config = dict(
    arch='convnext',
    model='multi-label audio tagger',
    dataset='synthesized solo parts of chorales (CocoChorales)',
    train_examples=39062,
    gain_aug_db=10,
    n_mels=64,
    hop_length=160,
    input='log_mel',
    spec_augment=True,
    win_length=400,
    norm='layernorm',
    hidden_act='swiglu',
    mlp_ratio=2.67,
    dropout=0.05,
    inner_norm=False,
    moe='soft',
    num_experts=8,
    moe_every=2,
    expert_mlp_ratio=1,
    slots_per_expert=1,
    shared_expert=True,
    subsampling=2,
    layers=16,
    width=192,
    kernel_size=7,
    num_labels=51,
    residual_init='none',
    optimizer='soap',
    beta2=0.99,
    learning_rate=0.0015,
    beta1=0.9,
    shampoo_beta=0.95,
    eps=1e-08,
    precondition_frequency=20,
    max_precond_dim=1536,
    one_sided=False,
    adamw_lr_other_params=0.0016,
    max_steps=18200,
    batch_size=128,
    epochs=59.6,
    lr_schedule='linear',
    final_lr_fraction=0,
    warmup_steps=360,
    weight_decay=0.1,
    adamw_weight_decay_other_params=0,
)
Rows from block 12 of a small multi-label audio tagger, named by matrix and row number. Rows with one number belong to one neuron. Each number is 200 + 40 x the weight over its row's rms, rounded and kept within 0 to 999. All counts start at 0.
After each neuron's rows are labels from the 100 clips, of 14976, where the neuron reaches its largest size: "top examples" is what is common among them. Only what is clearly more common there than usual is listed. The data: synthesized solo parts of chorales (CocoChorales).
# gate: MLP gate (model.blocks.12.mlp.gate.weight, 512x192), inputs 0-95
# fc1: MLP up (model.blocks.12.mlp.fc1.weight, 512x192), inputs 0-95
# fc2: MLP down (model.blocks.12.mlp.fc2.weight, 192x512, transposed), outputs 0-95

gate.225,180,120,222,145,206,210,225,221,155,246,178,253,113,132,208,169,193,180,231,238,197,222,258,220,244,204,177,218,206,212,192,166,212,182,145,149,295,211,215,188,123,316,144,246,213,175,244,177,181,204,223,220,173,182,223,250,221,238,209,185,172,187,159,161,224,194,165,165,164,217,196,233,186,265,376,178,245,226,237,206,207,229,139,263,241,261,166,236,151,252,207,120,243,159,233,140
fc1.225,237,234,160,264,148,191,190,161,190,194,254,209,290,280,194,167,168,139,196,136,160,207,230,216,247,292,224,73,210,227,242,211,164,210,78,165,138,183,224,206,285,184,215,193,159,213,204,205,195,225,168,186,250,160,142,200,172,210,228,166,257,203,228,221,176,209,193,302,180,175,270,138,209,194,173,215,177,174,148,168,222,185,251,158,151,122,225,152,187,236,204,188,242,206,216,173
fc2.225,183,181,166,144,248,219,246,238,263,266,280,118,197,218,240,78,157,163,134,142,151,211,221,233,230,210,208,149,196,144,208,253,185,188,232,200,232,227,192,220,195,188,248,253,129,98,205,195,230,177,177,310,219,147,170,257,245,203,163,232,209,167,156,219,191,236,231,244,222,226,244,295,179,187,237,244,123,155,222,180,255,201,178,145,260,206,181,200,207,221,136,275,247,186,179,176
top examples: saxophone; note F4

gate.376,258,250,219,238,192,206,210,179,228,292,183,155,225,224,255,214,262,203,258,133,195,129,224,160,254,167,260,219,149,216,196,235,233,182,251,174,221,213,188,188,130,200,178,252,258,254,135,269,200,182,197,261,248,150,187,141,212,240,184,273,218,284,278,176,183,202,154,169,303,203,201,189,157,194,191,117,214,292,272,186,131,232,222,240,249,204,221,197,228,219,199,214,229,166,201,100
fc1.376,262,191,174,155,164,106,174,193,136,249,277,212,221,196,184,209,161,199,238,220,202,178,229,233,311,218,164,182,185,159,217,278,208,263,205,280,203,240,248,167,288,196,171,203,249,149,210,145,250,149,186,200,233,208,224,257,190,168,222,185,223,249,192,149,233,203,186,173,262,216,215,277,300,177,147,136,169,268,232,190,182,211,229,223,148,192,161,285,160,171,268,214,171,208,232,236
fc2.376,186,163,102,158,204,189,199,233,228,187,209,236,171,270,148,193,207,190,182,96,155,212,198,161,167,192,160,160,187,164,198,221,148,199,107,264,214,249,212,258,214,218,282,284,164,220,214,212,217,213,209,202,117,211,259,230,216,148,276,193,256,228,201,306,204,188,147,131,175,242,184,206,192,210,204,232,148,174,204,99,195,275,181,235,258,214,193,197,113,259,221,232,177,240,230,152
top examples: clarinet; note F#4; note F4; note D#4

gate.190,212,249,276,168,184,198,166,212,229,225,192,199,264,263,137,249,164,135,166,175,99,210,166,142,204,241,231,207,208,263,208,170,148,103,207,191,185,176,259,245,208,221,206,186,212,214,187,202,198,163,203,99,174,241,210,231,206,196,284,229,231,143,163,155,119,186,148,231,207,202,176,198,153,219,219,152,226,161,235,165,204,160,146,180,276,135,141,143,285,190,163,249,242,170,183,237
fc1.190,230,255,200,159,187,247,175,227,182,213,205,221,246,290,180,223,263,185,223,168,128,213,185,189,216,215,190,169,248,285,184,167,156,106,214,194,167,203,188,153,182,237,209,170,165,211,266,182,211,198,184,105,180,226,190,199,232,182,301,215,257,151,198,156,183,186,163,230,171,229,163,205,70,227,161,179,237,219,227,247,201,183,224,218,216,225,229,201,298,197,176,251,195,215,174,244
fc2.190,243,184,266,194,212,150,235,161,175,170,99,184,208,154,201,184,202,242,244,285,233,278,191,197,130,201,201,233,201,184,270,207,230,161,179,183,203,92,127,193,212,267,245,155,157,203,228,177,221,209,220,228,230,133,210,189,179,223,316,169,219,184,176,189,172,244,184,260,123,205,130,164,185,200,263,115,184,177,236,159,187,187,227,197,189,204,198,214,240,154,186,134,167,209,229,244
top examples: oboe; note C5; note A#4

gate.275,220,96,215,179,150,299,191,136,278,256,237,179,180,230,182,176,202,244,199,185,236,182,216,181,228,219,157,250,186,210,169,182,190,199,216,254,154,233,291,204,189,184,174,198,159,220,192,164,115,214,172,198,221,197,179,191,177,219,198,197,236,233,185,173,234,202,222,215,229,140,123,138,232,213,287,145,134,323,253,120,81,178,191,157,223,227,169,192,225,182,188,183,241,198,212,225
fc1.275,171,220,262,233,205,137,238,196,153,209,265,211,225,160,210,153,221,152,201,140,131,217,252,166,188,222,224,156,218,192,263,242,175,191,182,228,210,206,153,187,225,201,220,271,153,178,157,192,198,295,271,231,212,258,161,184,202,205,206,199,262,189,165,162,202,156,186,214,226,201,273,272,208,233,158,205,197,195,171,253,302,221,141,277,166,199,133,207,184,292,244,199,205,174,187,198
fc2.275,173,157,202,193,246,222,230,217,246,179,231,166,187,209,114,217,231,318,206,192,225,174,240,165,159,210,119,259,245,246,174,243,147,215,216,165,161,148,155,253,202,237,220,216,203,234,235,190,203,174,205,238,184,195,161,152,225,154,225,199,228,165,201,166,241,222,148,197,179,163,223,214,221,282,210,242,206,158,124,247,151,152,211,308,183,203,254,184,197,225,125,173,136,73,192,235
top examples: saxophone; note G5; note F5

gate.297,168,260,197,210,194,176,157,194,198,242,153,137,186,207,125,222,272,163,161,153,167,148,162,140,204,168,258,270,257,127,204,253,189,158,266,226,229,156,175,182,220,143,233,174,246,259,260,232,180,128,167,195,254,165,272,173,218,245,199,200,143,143,232,182,214,187,258,204,214,229,259,197,220,208,159,177,205,247,219,230,213,236,182,194,134,263,148,184,217,204,169,219,115,203,187,230
fc1.297,163,184,194,249,172,234,203,129,181,309,153,184,259,226,190,170,238,241,224,222,224,150,224,251,182,198,243,243,213,226,192,258,155,197,282,159,293,263,190,232,275,195,168,196,242,256,162,240,167,178,174,230,240,131,217,105,178,136,195,222,183,217,228,255,261,276,247,209,188,103,220,223,202,211,232,192,208,207,202,236,140,228,204,180,182,195,183,80,181,152,231,146,142,176,154,255
fc2.297,210,207,190,229,213,259,205,183,198,202,199,139,229,178,169,235,202,251,242,245,242,200,181,185,213,209,166,238,277,201,248,233,155,266,186,215,165,168,200,198,244,142,201,272,247,180,287,189,204,175,216,176,214,154,195,246,259,202,186,228,212,192,200,193,172,199,128,140,128,151,257,203,210,183,156,220,171,178,193,189,232,175,220,215,139,196,139,187,233,203,163,172,171,201,151,180
top examples: clarinet; note E4; note F#4; note D4

gate.493,208,182,190,127,127,220,198,203,190,282,297,257,270,223,246,157,226,191,221,212,228,254,131,249,167,183,194,162,317,206,158,216,139,222,133,172,175,186,143,232,132,203,171,252,183,202,190,207,215,223,209,162,160,119,246,160,139,186,166,216,203,223,177,212,270,203,147,282,187,253,135,221,214,192,197,192,157,165,155,183,134,204,206,171,253,209,166,230,241,223,222,184,175,159,142,197
fc1.493,182,204,229,206,153,201,212,129,200,172,137,229,210,149,176,227,177,211,232,216,198,107,199,207,258,171,173,203,162,207,253,203,225,160,176,160,189,261,166,182,163,212,142,182,227,250,212,254,183,275,155,214,232,206,239,242,246,265,229,191,224,232,258,291,186,168,202,159,215,257,230,168,179,202,251,146,201,229,193,207,182,257,179,233,221,155,209,147,177,215,226,277,232,214,222,131
fc2.493,174,240,200,223,185,135,261,213,220,207,192,236,187,262,180,308,296,227,214,152,123,201,198,176,164,197,174,236,193,248,190,266,136,203,241,220,146,209,207,190,103,194,229,205,199,193,234,230,242,252,235,183,278,142,220,218,169,200,131,194,219,217,212,247,173,159,237,172,158,209,186,236,160,239,233,154,224,221,165,222,181,170,204,275,174,168,242,183,223,229,213,234,203,191,229,267
top examples: oboe; note A#4; tuba; note E4

gate.422,154,332,185,239,157,239,238,213,209,231,235,208,249,141,196,217,147,184,238,208,201,168,176,136,256,261,213,162,211,192,251,222,153,227,157,241,179,99,196,174,230,194,238,232,222,254,224,199,221,246,156,193,252,207,203,173,139,199,162,230,198,204,165,200,145,122,222,202,175,117,206,250,190,131,215,162,190,171,244,180,283,159,228,198,260,160,97,198,212,177,147,160,191,178,176,227
fc1.422,193,188,139,273,166,250,279,172,161,180,112,156,197,147,196,258,177,234,187,219,143,172,240,166,203,198,134,231,238,166,193,156,228,202,236,195,224,226,257,247,241,162,275,134,161,224,204,197,259,230,138,270,175,177,234,189,200,214,86,165,182,232,231,249,213,137,211,271,210,207,189,221,217,185,179,172,167,246,236,202,213,194,189,170,195,235,233,203,201,185,156,175,277,105,215,182
fc2.422,268,242,295,170,238,202,185,211,145,198,211,212,138,227,225,230,261,210,231,240,210,234,127,242,249,219,220,200,209,154,198,173,266,198,126,203,167,63,223,241,179,165,182,202,193,193,223,236,178,214,235,177,230,269,120,274,211,182,225,226,207,201,179,214,235,239,119,286,221,236,225,122,242,279,205,167,259,265,145,144,225,188,178,200,185,202,195,151,201,186,273,107,181,193,188,152
top examples: oboe; note G#4; note A4; note C5

gate.361,192,209,167,166,167,206,239,209,176,205,206,151,223,268,200,169,213,263,182,121,272,204,152,275,185,257,226,249,125,219,247,175,206,153,196,170,183,192,133,171,196,246,257,223,160,177,264,109,266,160,206,157,190,225,261,230,232,207,172,217,196,178,219,235,268,189,131,123,198,166,161,182,161,245,223,203,192,158,236,166,180,153,156,227,228,216,169,244,197,186,173,217,239,196,227,184
fc1.361,261,177,218,211,246,236,212,199,261,184,178,213,248,192,199,237,193,158,194,208,238,175,191,157,186,217,82,173,152,148,156,206,233,160,180,205,155,266,260,141,197,207,156,177,228,148,213,164,194,187,118,209,153,254,188,166,203,87,189,227,182,213,202,244,179,230,173,211,231,232,216,186,167,148,248,224,172,143,151,159,209,250,188,223,171,175,186,236,190,178,163,230,157,230,249,257
fc2.361,138,275,267,225,252,194,203,258,228,213,268,187,168,91,254,114,218,203,145,294,164,270,189,200,160,167,156,169,281,240,167,197,158,256,292,219,159,213,176,174,199,191,161,254,241,224,240,174,221,180,133,185,181,158,187,213,227,184,152,197,224,184,241,220,206,202,150,167,209,241,213,188,177,182,178,203,199,187,189,200,176,199,190,201,210,234,228,215,230,227,232,170,211,222,215,226
top examples: clarinet; note D4; note D#4; note C#4

gate.383,133,178,143,216,252,231,288,166,166,168,277,189,302,223,169,217,197,240,193,185,270,194,191,223,170,147,146,142,262,85,202,198,308,182,189,160,269,217,205,219,179,173,141,175,213,196,201,235,192,199,186,184,201,240,180,206,176,146,207,250,182,198,187,298,164,211,221,198,206,178,103,183,237,173,194,155,221,230,232,172,328,232,228,217,247,190,217,189,257,142,222,233,176,224,176,230
fc1.383,197,168,187,185,206,195,189,106,197,207,250,200,270,178,202,194,136,170,169,217,195,197,226,226,152,259,233,151,247,232,194,223,149,199,199,235,246,211,217,200,198,124,203,168,197,149,219,210,243,240,186,193,194,226,250,176,159,156,204,216,179,188,170,146,181,190,260,200,215,185,155,186,224,167,224,197,193,310,217,147,210,249,221,202,184,205,315,153,148,238,179,279,211,243,178,169
fc2.383,185,171,180,146,326,134,248,203,166,194,308,203,200,223,248,185,213,224,177,209,254,221,197,181,197,188,150,170,196,187,202,256,187,271,231,151,197,174,233,194,242,196,137,238,177,246,242,215,178,214,250,172,228,179,200,126,203,184,142,244,231,211,309,222,246,236,235,164,205,207,179,233,226,180,191,221,173,285,271,243,148,161,227,176,226,261,205,239,192,112,165,274,173,191,221,241
top examples: clarinet; note D#4; note E4

gate.117,271,234,206,191,187,131,148,202,241,238,203,185,244,161,204,253,232,210,141,218,176,145,236,194,208,209,243,259,246,165,205,261,216,186,192,146,212,271,116,171,166,237,188,82,235,248,212,204,199,221,206,196,292,183,200,260,214,184,274,240,243,225,223,155,205,193,175,140,225,207,207,200,159,159,143,127,227,192,176,121,140,166,188,204,152,208,173,197,253,200,252,276,208,233,233,189
fc1.117,225,211,166,205,161,205,241,252,209,190,218,177,176,307,215,148,167,204,209,172,195,156,162,184,247,174,148,252,137,179,157,278,151,153,280,214,168,232,233,192,204,196,195,163,221,151,161,160,161,170,242,153,227,217,75,240,244,213,182,81,190,244,161,274,207,237,162,211,209,226,192,224,206,147,245,202,238,87,206,152,241,239,136,186,206,173,157,212,273,209,177,208,212,228,170,225
fc2.117,115,265,222,230,157,207,218,203,196,191,168,183,172,182,198,147,187,204,223,200,241,222,227,265,265,284,159,121,155,202,158,142,158,262,197,161,114,192,258,122,259,194,186,157,259,228,193,246,239,252,149,193,159,203,186,187,200,251,212,224,152,171,227,181,175,214,225,206,221,174,189,224,198,161,229,222,157,248,236,136,255,185,157,249,206,186,190,180,127,180,153,185,186,241,184,244
top examples: oboe; note G#4; note A#4; instrument: bassoon

gate.276,147,220,208,231,140,211,191,234,267,181,266,261,221,269,197,283,184,158,134,137,199,168,222,250,197,201,266,186,196,192,192,184,179,224,201,190,202,189,212,221,147,222,217,180,207,167,177,157,132,180,187,189,154,258,120,236,279,191,228,179,177,205,136,212,207,183,232,192,149,187,174,171,179,200,291,172,175,259,202,246,217,148,237,175,146,227,228,117,227,209,234,153,69,157,275,253
fc1.276,252,226,225,188,217,215,116,141,197,209,179,200,195,224,176,116,175,244,175,179,247,222,169,188,185,224,165,191,235,260,191,198,303,226,238,128,243,180,209,200,175,221,189,157,243,257,156,220,200,228,188,188,184,199,306,241,206,170,233,208,194,259,270,216,256,174,131,168,267,220,156,239,218,184,228,285,224,185,208,193,174,207,211,157,206,218,238,238,206,256,249,136,150,280,221,235
fc2.276,226,193,241,237,152,160,167,231,124,174,148,167,209,215,242,181,255,201,318,205,181,204,179,185,153,192,173,257,162,246,225,172,207,251,131,183,200,141,248,187,212,235,162,204,243,112,219,174,201,279,288,251,209,267,206,207,182,218,126,224,256,264,215,172,198,272,143,249,215,216,211,203,191,232,190,193,163,216,188,232,188,220,247,137,213,210,230,119,268,232,175,218,207,221,189,255
top examples: saxophone; note D#4; note F4; note G4

gate.22,196,201,118,202,241,191,209,185,178,222,165,157,196,178,152,242,194,243,151,197,193,176,176,220,188,179,247,196,181,219,209,224,168,258,218,244,156,174,177,187,113,202,192,186,191,213,191,156,163,183,174,131,215,217,198,176,257,150,182,200,188,171,211,250,191,250,223,225,203,207,132,136,166,241,201,231,211,166,245,283,111,270,203,221,241,252,190,156,171,169,135,199,227,240,200,113
fc1.22,167,173,187,206,283,248,229,166,226,221,204,154,220,194,160,99,139,229,175,220,180,203,141,198,208,127,281,236,170,213,227,247,144,248,167,215,176,166,195,232,228,161,216,102,231,185,255,153,201,294,274,204,141,166,237,177,181,162,141,175,178,245,181,224,202,212,228,166,197,208,139,135,236,187,228,218,223,163,169,175,207,240,223,196,237,245,189,206,213,225,224,120,271,231,203,217
fc2.22,149,204,167,179,146,160,288,148,188,178,199,178,263,171,178,135,196,182,229,282,219,141,224,201,162,179,253,197,159,185,221,233,213,138,224,238,165,244,208,227,155,261,235,228,208,220,228,290,136,195,184,206,182,222,105,161,203,227,154,232,280,229,213,175,234,284,246,218,137,153,168,192,240,225,214,153,218,175,204,210,212,155,112,190,217,189,277,203,273,232,205,218,209,246,236,252
top examples: note F4; note D#4; note C#4; instrument: clarinet

gate.20,184,115,152,152,148,173,230,162,179,191,163,210,177,210,196,209,172,228,182,190,258,199,187,146,240,260,240,199,211,171,189,210,217,233,165,260,224,237,201,216,257,220,180,239,204,232,139,213,147,194,286,164,175,164,199,175,168,265,164,215,222,192,166,298,209,174,137,109,116,249,229,142,269,206,278,207,134,197,223,192,215,130,269,145,167,218,272,163,231,235,239,179,202,145,186,198
fc1.20,208,229,187,251,173,309,116,209,184,136,219,185,170,188,194,201,212,189,236,172,210,228,140,186,216,238,205,245,150,165,193,168,214,252,207,169,107,170,252,190,250,230,151,206,208,171,166,163,253,142,205,260,149,186,179,157,223,202,248,237,214,252,230,242,200,186,185,187,177,251,211,199,246,185,235,157,232,163,189,218,140,245,230,188,253,228,222,236,241,195,192,64,194,201,178,213
fc2.20,203,190,184,237,152,245,238,209,225,196,247,141,217,196,170,232,219,156,202,172,108,146,215,162,183,123,133,217,129,166,218,240,227,220,121,189,204,166,188,208,254,197,250,255,164,115,183,174,252,213,188,229,187,225,183,170,179,254,195,240,189,179,179,226,238,212,264,206,269,261,145,267,224,137,185,217,199,247,222,194,283,269,189,203,226,255,227,172,211,248,216,268,227,204,203,167
top examples: saxophone; note D#4; note F4; instrument: cello

gate.168,240,213,195,164,208,171,230,186,330,226,207,195,155,159,180,284,147,256,264,192,197,156,258,219,286,159,132,205,251,209,264,174,286,144,194,162,187,209,246,237,163,165,227,211,228,167,179,225,153,139,208,200,159,272,160,139,169,254,176,229,177,180,163,211,225,174,211,227,184,167,202,189,178,178,200,276,232,280,172,184,212,249,175,151,220,208,198,183,243,185,141,178,228,113,251,190
fc1.168,285,196,119,244,223,198,198,204,331,247,224,171,194,171,177,252,186,218,270,213,225,189,239,190,301,182,164,241,155,249,220,157,267,111,194,210,134,154,205,231,166,198,258,232,228,163,209,280,215,184,269,221,196,243,150,166,213,239,208,175,166,217,176,194,234,201,196,207,239,183,221,227,213,242,207,246,221,233,213,157,216,205,168,209,189,198,225,155,251,190,141,171,280,123,263,122
fc2.168,175,309,205,188,201,160,211,184,211,204,227,172,181,212,158,153,233,234,139,235,228,147,213,167,296,149,231,182,228,299,167,181,225,100,210,205,130,235,156,179,199,146,227,180,191,210,174,214,183,167,230,179,173,139,203,147,199,145,181,208,197,153,214,194,226,180,248,226,240,202,260,230,265,228,225,211,198,216,222,188,196,212,204,185,212,221,149,206,148,188,155,155,198,265,138,127
top examples: note F4; note E4; note F#4; viola

gate.103,143,189,210,173,153,185,161,269,212,230,219,177,257,153,214,192,229,199,190,210,117,270,196,210,254,173,176,212,214,231,151,262,217,174,169,208,185,178,163,196,185,189,221,207,206,210,206,133,152,212,284,140,193,257,220,187,210,150,205,217,227,150,271,228,148,222,172,202,194,261,164,303,165,199,117,226,204,103,226,176,185,118,208,182,158,170,204,212,246,145,222,226,195,166,230,141
fc1.103,275,196,208,151,195,145,159,198,179,152,171,166,167,158,257,161,203,224,140,224,157,282,277,138,195,199,236,232,213,197,229,275,215,234,198,220,144,212,195,179,187,190,234,252,233,161,205,199,148,160,293,218,215,217,226,251,166,209,230,243,278,260,199,241,201,244,225,204,198,195,250,153,155,187,198,179,209,79,222,194,356,231,225,212,177,145,194,235,192,229,157,241,165,212,211,287
fc2.103,185,183,269,194,208,135,271,205,202,155,176,166,182,207,200,159,240,187,250,238,241,163,211,154,158,215,291,229,250,164,203,176,219,207,193,187,202,211,208,204,173,226,296,141,181,207,183,218,295,191,209,220,221,241,226,215,228,173,232,197,283,201,149,246,231,186,192,178,229,211,130,178,239,107,158,183,177,162,131,146,189,261,236,219,162,263,182,134,168,183,201,203,295,246,177,245
top examples: bassoon; note G#3; note F#3; note C#4

gate.494,198,181,268,173,184,117,167,181,176,157,136,141,255,212,215,232,164,188,208,176,228,230,244,130,198,206,146,160,235,142,223,225,224,182,185,174,177,186,197,220,165,292,178,126,142,163,104,184,226,188,35,192,191,188,164,200,164,179,198,153,298,163,190,205,212,135,163,209,229,192,187,214,183,263,194,198,241,245,146,208,128,253,141,240,235,204,194,228,219,268,193,258,136,168,250,202
fc1.494,222,238,143,150,240,201,94,271,166,168,183,218,216,263,208,178,225,159,217,219,217,157,158,226,211,182,230,233,192,186,280,242,253,229,206,271,186,167,154,228,157,224,172,201,222,142,180,158,197,223,192,171,130,169,189,231,192,134,267,161,183,213,256,226,166,146,220,247,202,232,195,218,190,231,252,167,221,296,196,190,157,290,130,189,230,203,170,156,246,237,150,225,180,127,170,222
fc2.494,217,181,170,160,262,142,173,163,207,210,246,259,290,185,219,209,229,165,252,171,184,220,212,175,182,236,196,200,180,207,234,187,207,154,229,221,195,192,165,190,245,214,280,248,142,246,216,209,254,245,152,220,177,203,198,139,204,144,253,164,85,193,224,190,212,322,226,224,178,250,216,188,320,138,244,207,173,225,278,174,205,166,232,280,188,259,210,222,166,236,227,160,193,175,231,198
top examples: bassoon; flute; note F3; note C3

gate.434,184,163,189,124,178,168,330,62,162,204,203,179,178,248,228,191,241,240,162,186,191,236,129,204,173,280,214,167,208,254,205,213,181,201,175,262,196,164,288,216,99,167,137,191,194,174,179,245,145,234,209,239,164,211,187,269,230,159,201,148,234,204,257,162,223,223,198,206,155,242,144,162,118,212,238,180,180,165,144,181,175,222,145,206,257,215,175,167,237,165,198,235,126,185,193,176
fc1.434,227,255,192,239,223,216,100,275,197,219,222,223,251,160,137,216,159,148,242,196,259,196,247,123,195,221,185,268,280,135,232,188,233,197,227,199,230,230,157,126,200,216,242,227,181,211,265,180,227,222,205,220,290,162,279,153,205,176,152,195,166,214,236,198,183,228,242,202,292,113,179,221,153,181,159,160,189,286,169,183,264,205,154,155,173,235,223,139,186,183,187,213,154,194,170,178
fc2.434,129,170,192,142,235,217,244,218,134,225,194,219,229,168,159,235,135,226,215,216,223,148,127,209,233,330,148,226,235,139,181,177,215,211,188,201,219,179,259,219,130,179,209,205,144,170,199,245,249,249,222,174,222,238,239,239,202,226,306,227,241,204,238,116,237,155,163,228,177,297,184,168,246,204,251,220,221,249,178,224,203,197,227,221,189,134,222,150,172,190,226,136,191,174,218,175
top examples: clarinet; cello

gate.395,207,220,150,188,249,139,207,202,287,276,169,216,256,217,175,151,170,196,172,144,238,179,266,209,162,181,196,181,166,270,187,227,202,173,160,185,190,257,195,215,135,200,170,149,249,201,145,247,221,255,254,204,214,265,195,178,185,195,139,169,184,205,198,180,272,214,180,161,219,184,226,259,222,167,184,225,242,204,103,150,185,226,237,207,192,168,118,113,277,212,206,207,194,123,237,227
fc1.395,170,234,182,165,283,225,280,215,301,252,174,221,184,210,136,162,168,225,178,232,178,218,281,165,173,213,191,188,205,199,197,160,258,154,225,190,186,194,237,235,126,251,271,212,233,162,190,225,169,174,179,245,189,179,200,184,253,239,213,214,244,180,212,225,220,195,239,197,160,179,198,186,191,218,180,203,189,231,121,185,170,276,211,190,241,177,261,176,251,213,140,198,229,170,259,178
fc2.395,222,277,266,146,177,224,216,176,205,195,276,178,236,171,193,194,173,197,182,173,211,121,278,200,229,239,190,188,246,210,167,244,215,219,200,145,219,267,161,256,154,143,230,202,125,166,188,216,184,225,210,174,177,215,221,139,123,181,153,167,209,193,184,135,270,178,198,228,144,193,205,165,216,112,209,144,192,219,203,194,245,148,214,139,251,205,250,170,242,227,169,199,168,215,237,184
top examples: note F4; note D#4; note F#4; trombone

gate.295,188,213,198,152,253,237,155,184,213,242,243,204,130,219,226,133,205,120,221,281,244,125,296,234,183,227,149,236,233,129,250,250,189,145,258,283,199,174,175,258,194,257,169,196,191,167,233,143,215,188,263,190,180,218,185,168,176,221,172,152,224,248,267,219,164,233,190,196,198,191,128,273,214,164,150,204,185,200,231,224,224,208,210,141,211,172,208,268,191,234,178,193,232,149,203,163
fc1.295,173,159,121,258,186,140,147,196,136,208,249,198,192,198,220,293,233,147,179,246,184,197,210,242,162,205,181,155,170,168,210,270,194,208,175,195,130,241,191,176,138,205,229,162,155,176,250,196,142,169,240,191,206,210,252,203,237,136,244,289,133,177,249,184,194,260,195,143,211,148,189,182,199,216,171,158,257,226,179,229,174,235,237,115,207,180,197,162,249,223,181,246,269,196,200,131
fc2.295,222,175,210,209,211,228,182,225,205,225,250,246,238,191,219,116,165,172,174,167,238,187,160,191,159,259,206,221,232,219,240,144,233,137,172,212,171,279,208,163,165,115,228,206,179,126,238,134,175,241,247,196,156,210,196,244,212,230,197,138,179,206,198,233,135,238,199,240,260,199,288,206,169,153,192,159,173,221,227,275,242,159,150,151,230,160,171,240,213,269,152,209,211,246,152,191
top examples: bassoon; note F#3; note C4; note D4

gate.281,193,264,178,203,259,199,252,75,296,160,208,153,234,249,203,235,196,180,173,213,194,185,247,220,200,248,160,208,237,222,183,215,265,178,160,219,241,218,179,231,179,241,179,170,187,162,186,233,151,176,147,230,222,282,196,241,185,302,188,225,249,221,151,163,243,186,195,126,130,189,223,177,223,168,198,231,161,261,193,130,200,223,214,228,249,243,251,224,206,115,231,189,182,188,240,208
fc1.281,200,258,227,178,251,203,99,282,173,137,255,248,161,165,247,180,173,177,221,202,231,186,222,139,215,161,187,147,216,258,218,222,235,187,236,180,166,193,138,176,141,191,215,156,199,296,193,180,233,202,215,211,129,181,198,109,212,269,122,199,140,220,169,278,204,238,178,222,218,214,368,255,238,187,230,194,199,175,189,212,202,185,162,203,133,143,192,178,224,224,138,208,194,132,216,144
fc2.281,105,182,249,213,197,134,194,201,138,106,210,249,232,255,195,175,198,188,196,204,225,238,244,233,261,207,175,181,243,235,320,166,186,222,196,202,133,276,247,159,205,182,163,176,155,172,197,214,257,197,165,281,200,242,205,173,168,204,191,249,209,216,194,286,218,257,166,165,200,167,243,152,179,159,162,135,184,174,138,200,140,213,259,213,183,143,206,174,174,172,196,219,186,176,243,160
top examples: note F4; note D#4; note F#4; note C#4

gate.412,261,192,143,205,231,171,228,133,167,88,64,158,180,211,178,201,226,166,205,177,174,245,145,197,81,213,238,209,209,197,170,259,104,242,219,224,200,184,267,206,199,216,182,165,157,214,177,180,208,222,178,134,205,231,263,150,243,214,190,174,201,136,200,162,139,286,201,253,171,235,143,186,122,213,217,223,217,166,188,202,213,239,217,178,172,174,172,243,247,198,200,178,177,194,187,180
fc1.412,189,205,231,167,262,232,260,191,148,193,217,134,219,147,141,292,219,161,250,146,183,120,208,158,223,170,269,191,183,237,116,294,238,252,214,141,264,199,183,208,133,157,227,245,215,189,147,193,252,187,222,223,219,150,221,215,193,164,270,201,241,255,167,205,186,200,180,128,254,213,229,185,206,230,250,127,244,192,175,233,151,170,233,171,217,241,180,222,206,141,221,171,278,171,187,198
fc2.412,227,158,251,191,214,143,169,160,172,180,231,170,219,199,233,168,213,136,185,246,178,203,196,157,253,302,263,168,213,204,283,194,232,126,225,209,243,185,252,181,174,259,127,161,204,157,178,262,258,112,189,171,173,221,167,261,196,192,183,199,161,196,246,166,136,209,146,276,113,195,223,213,174,188,179,272,177,197,142,219,216,194,205,181,183,285,234,202,227,166,193,178,176,226,219,200
top examples: note F4; note D#4; clarinet; note C#4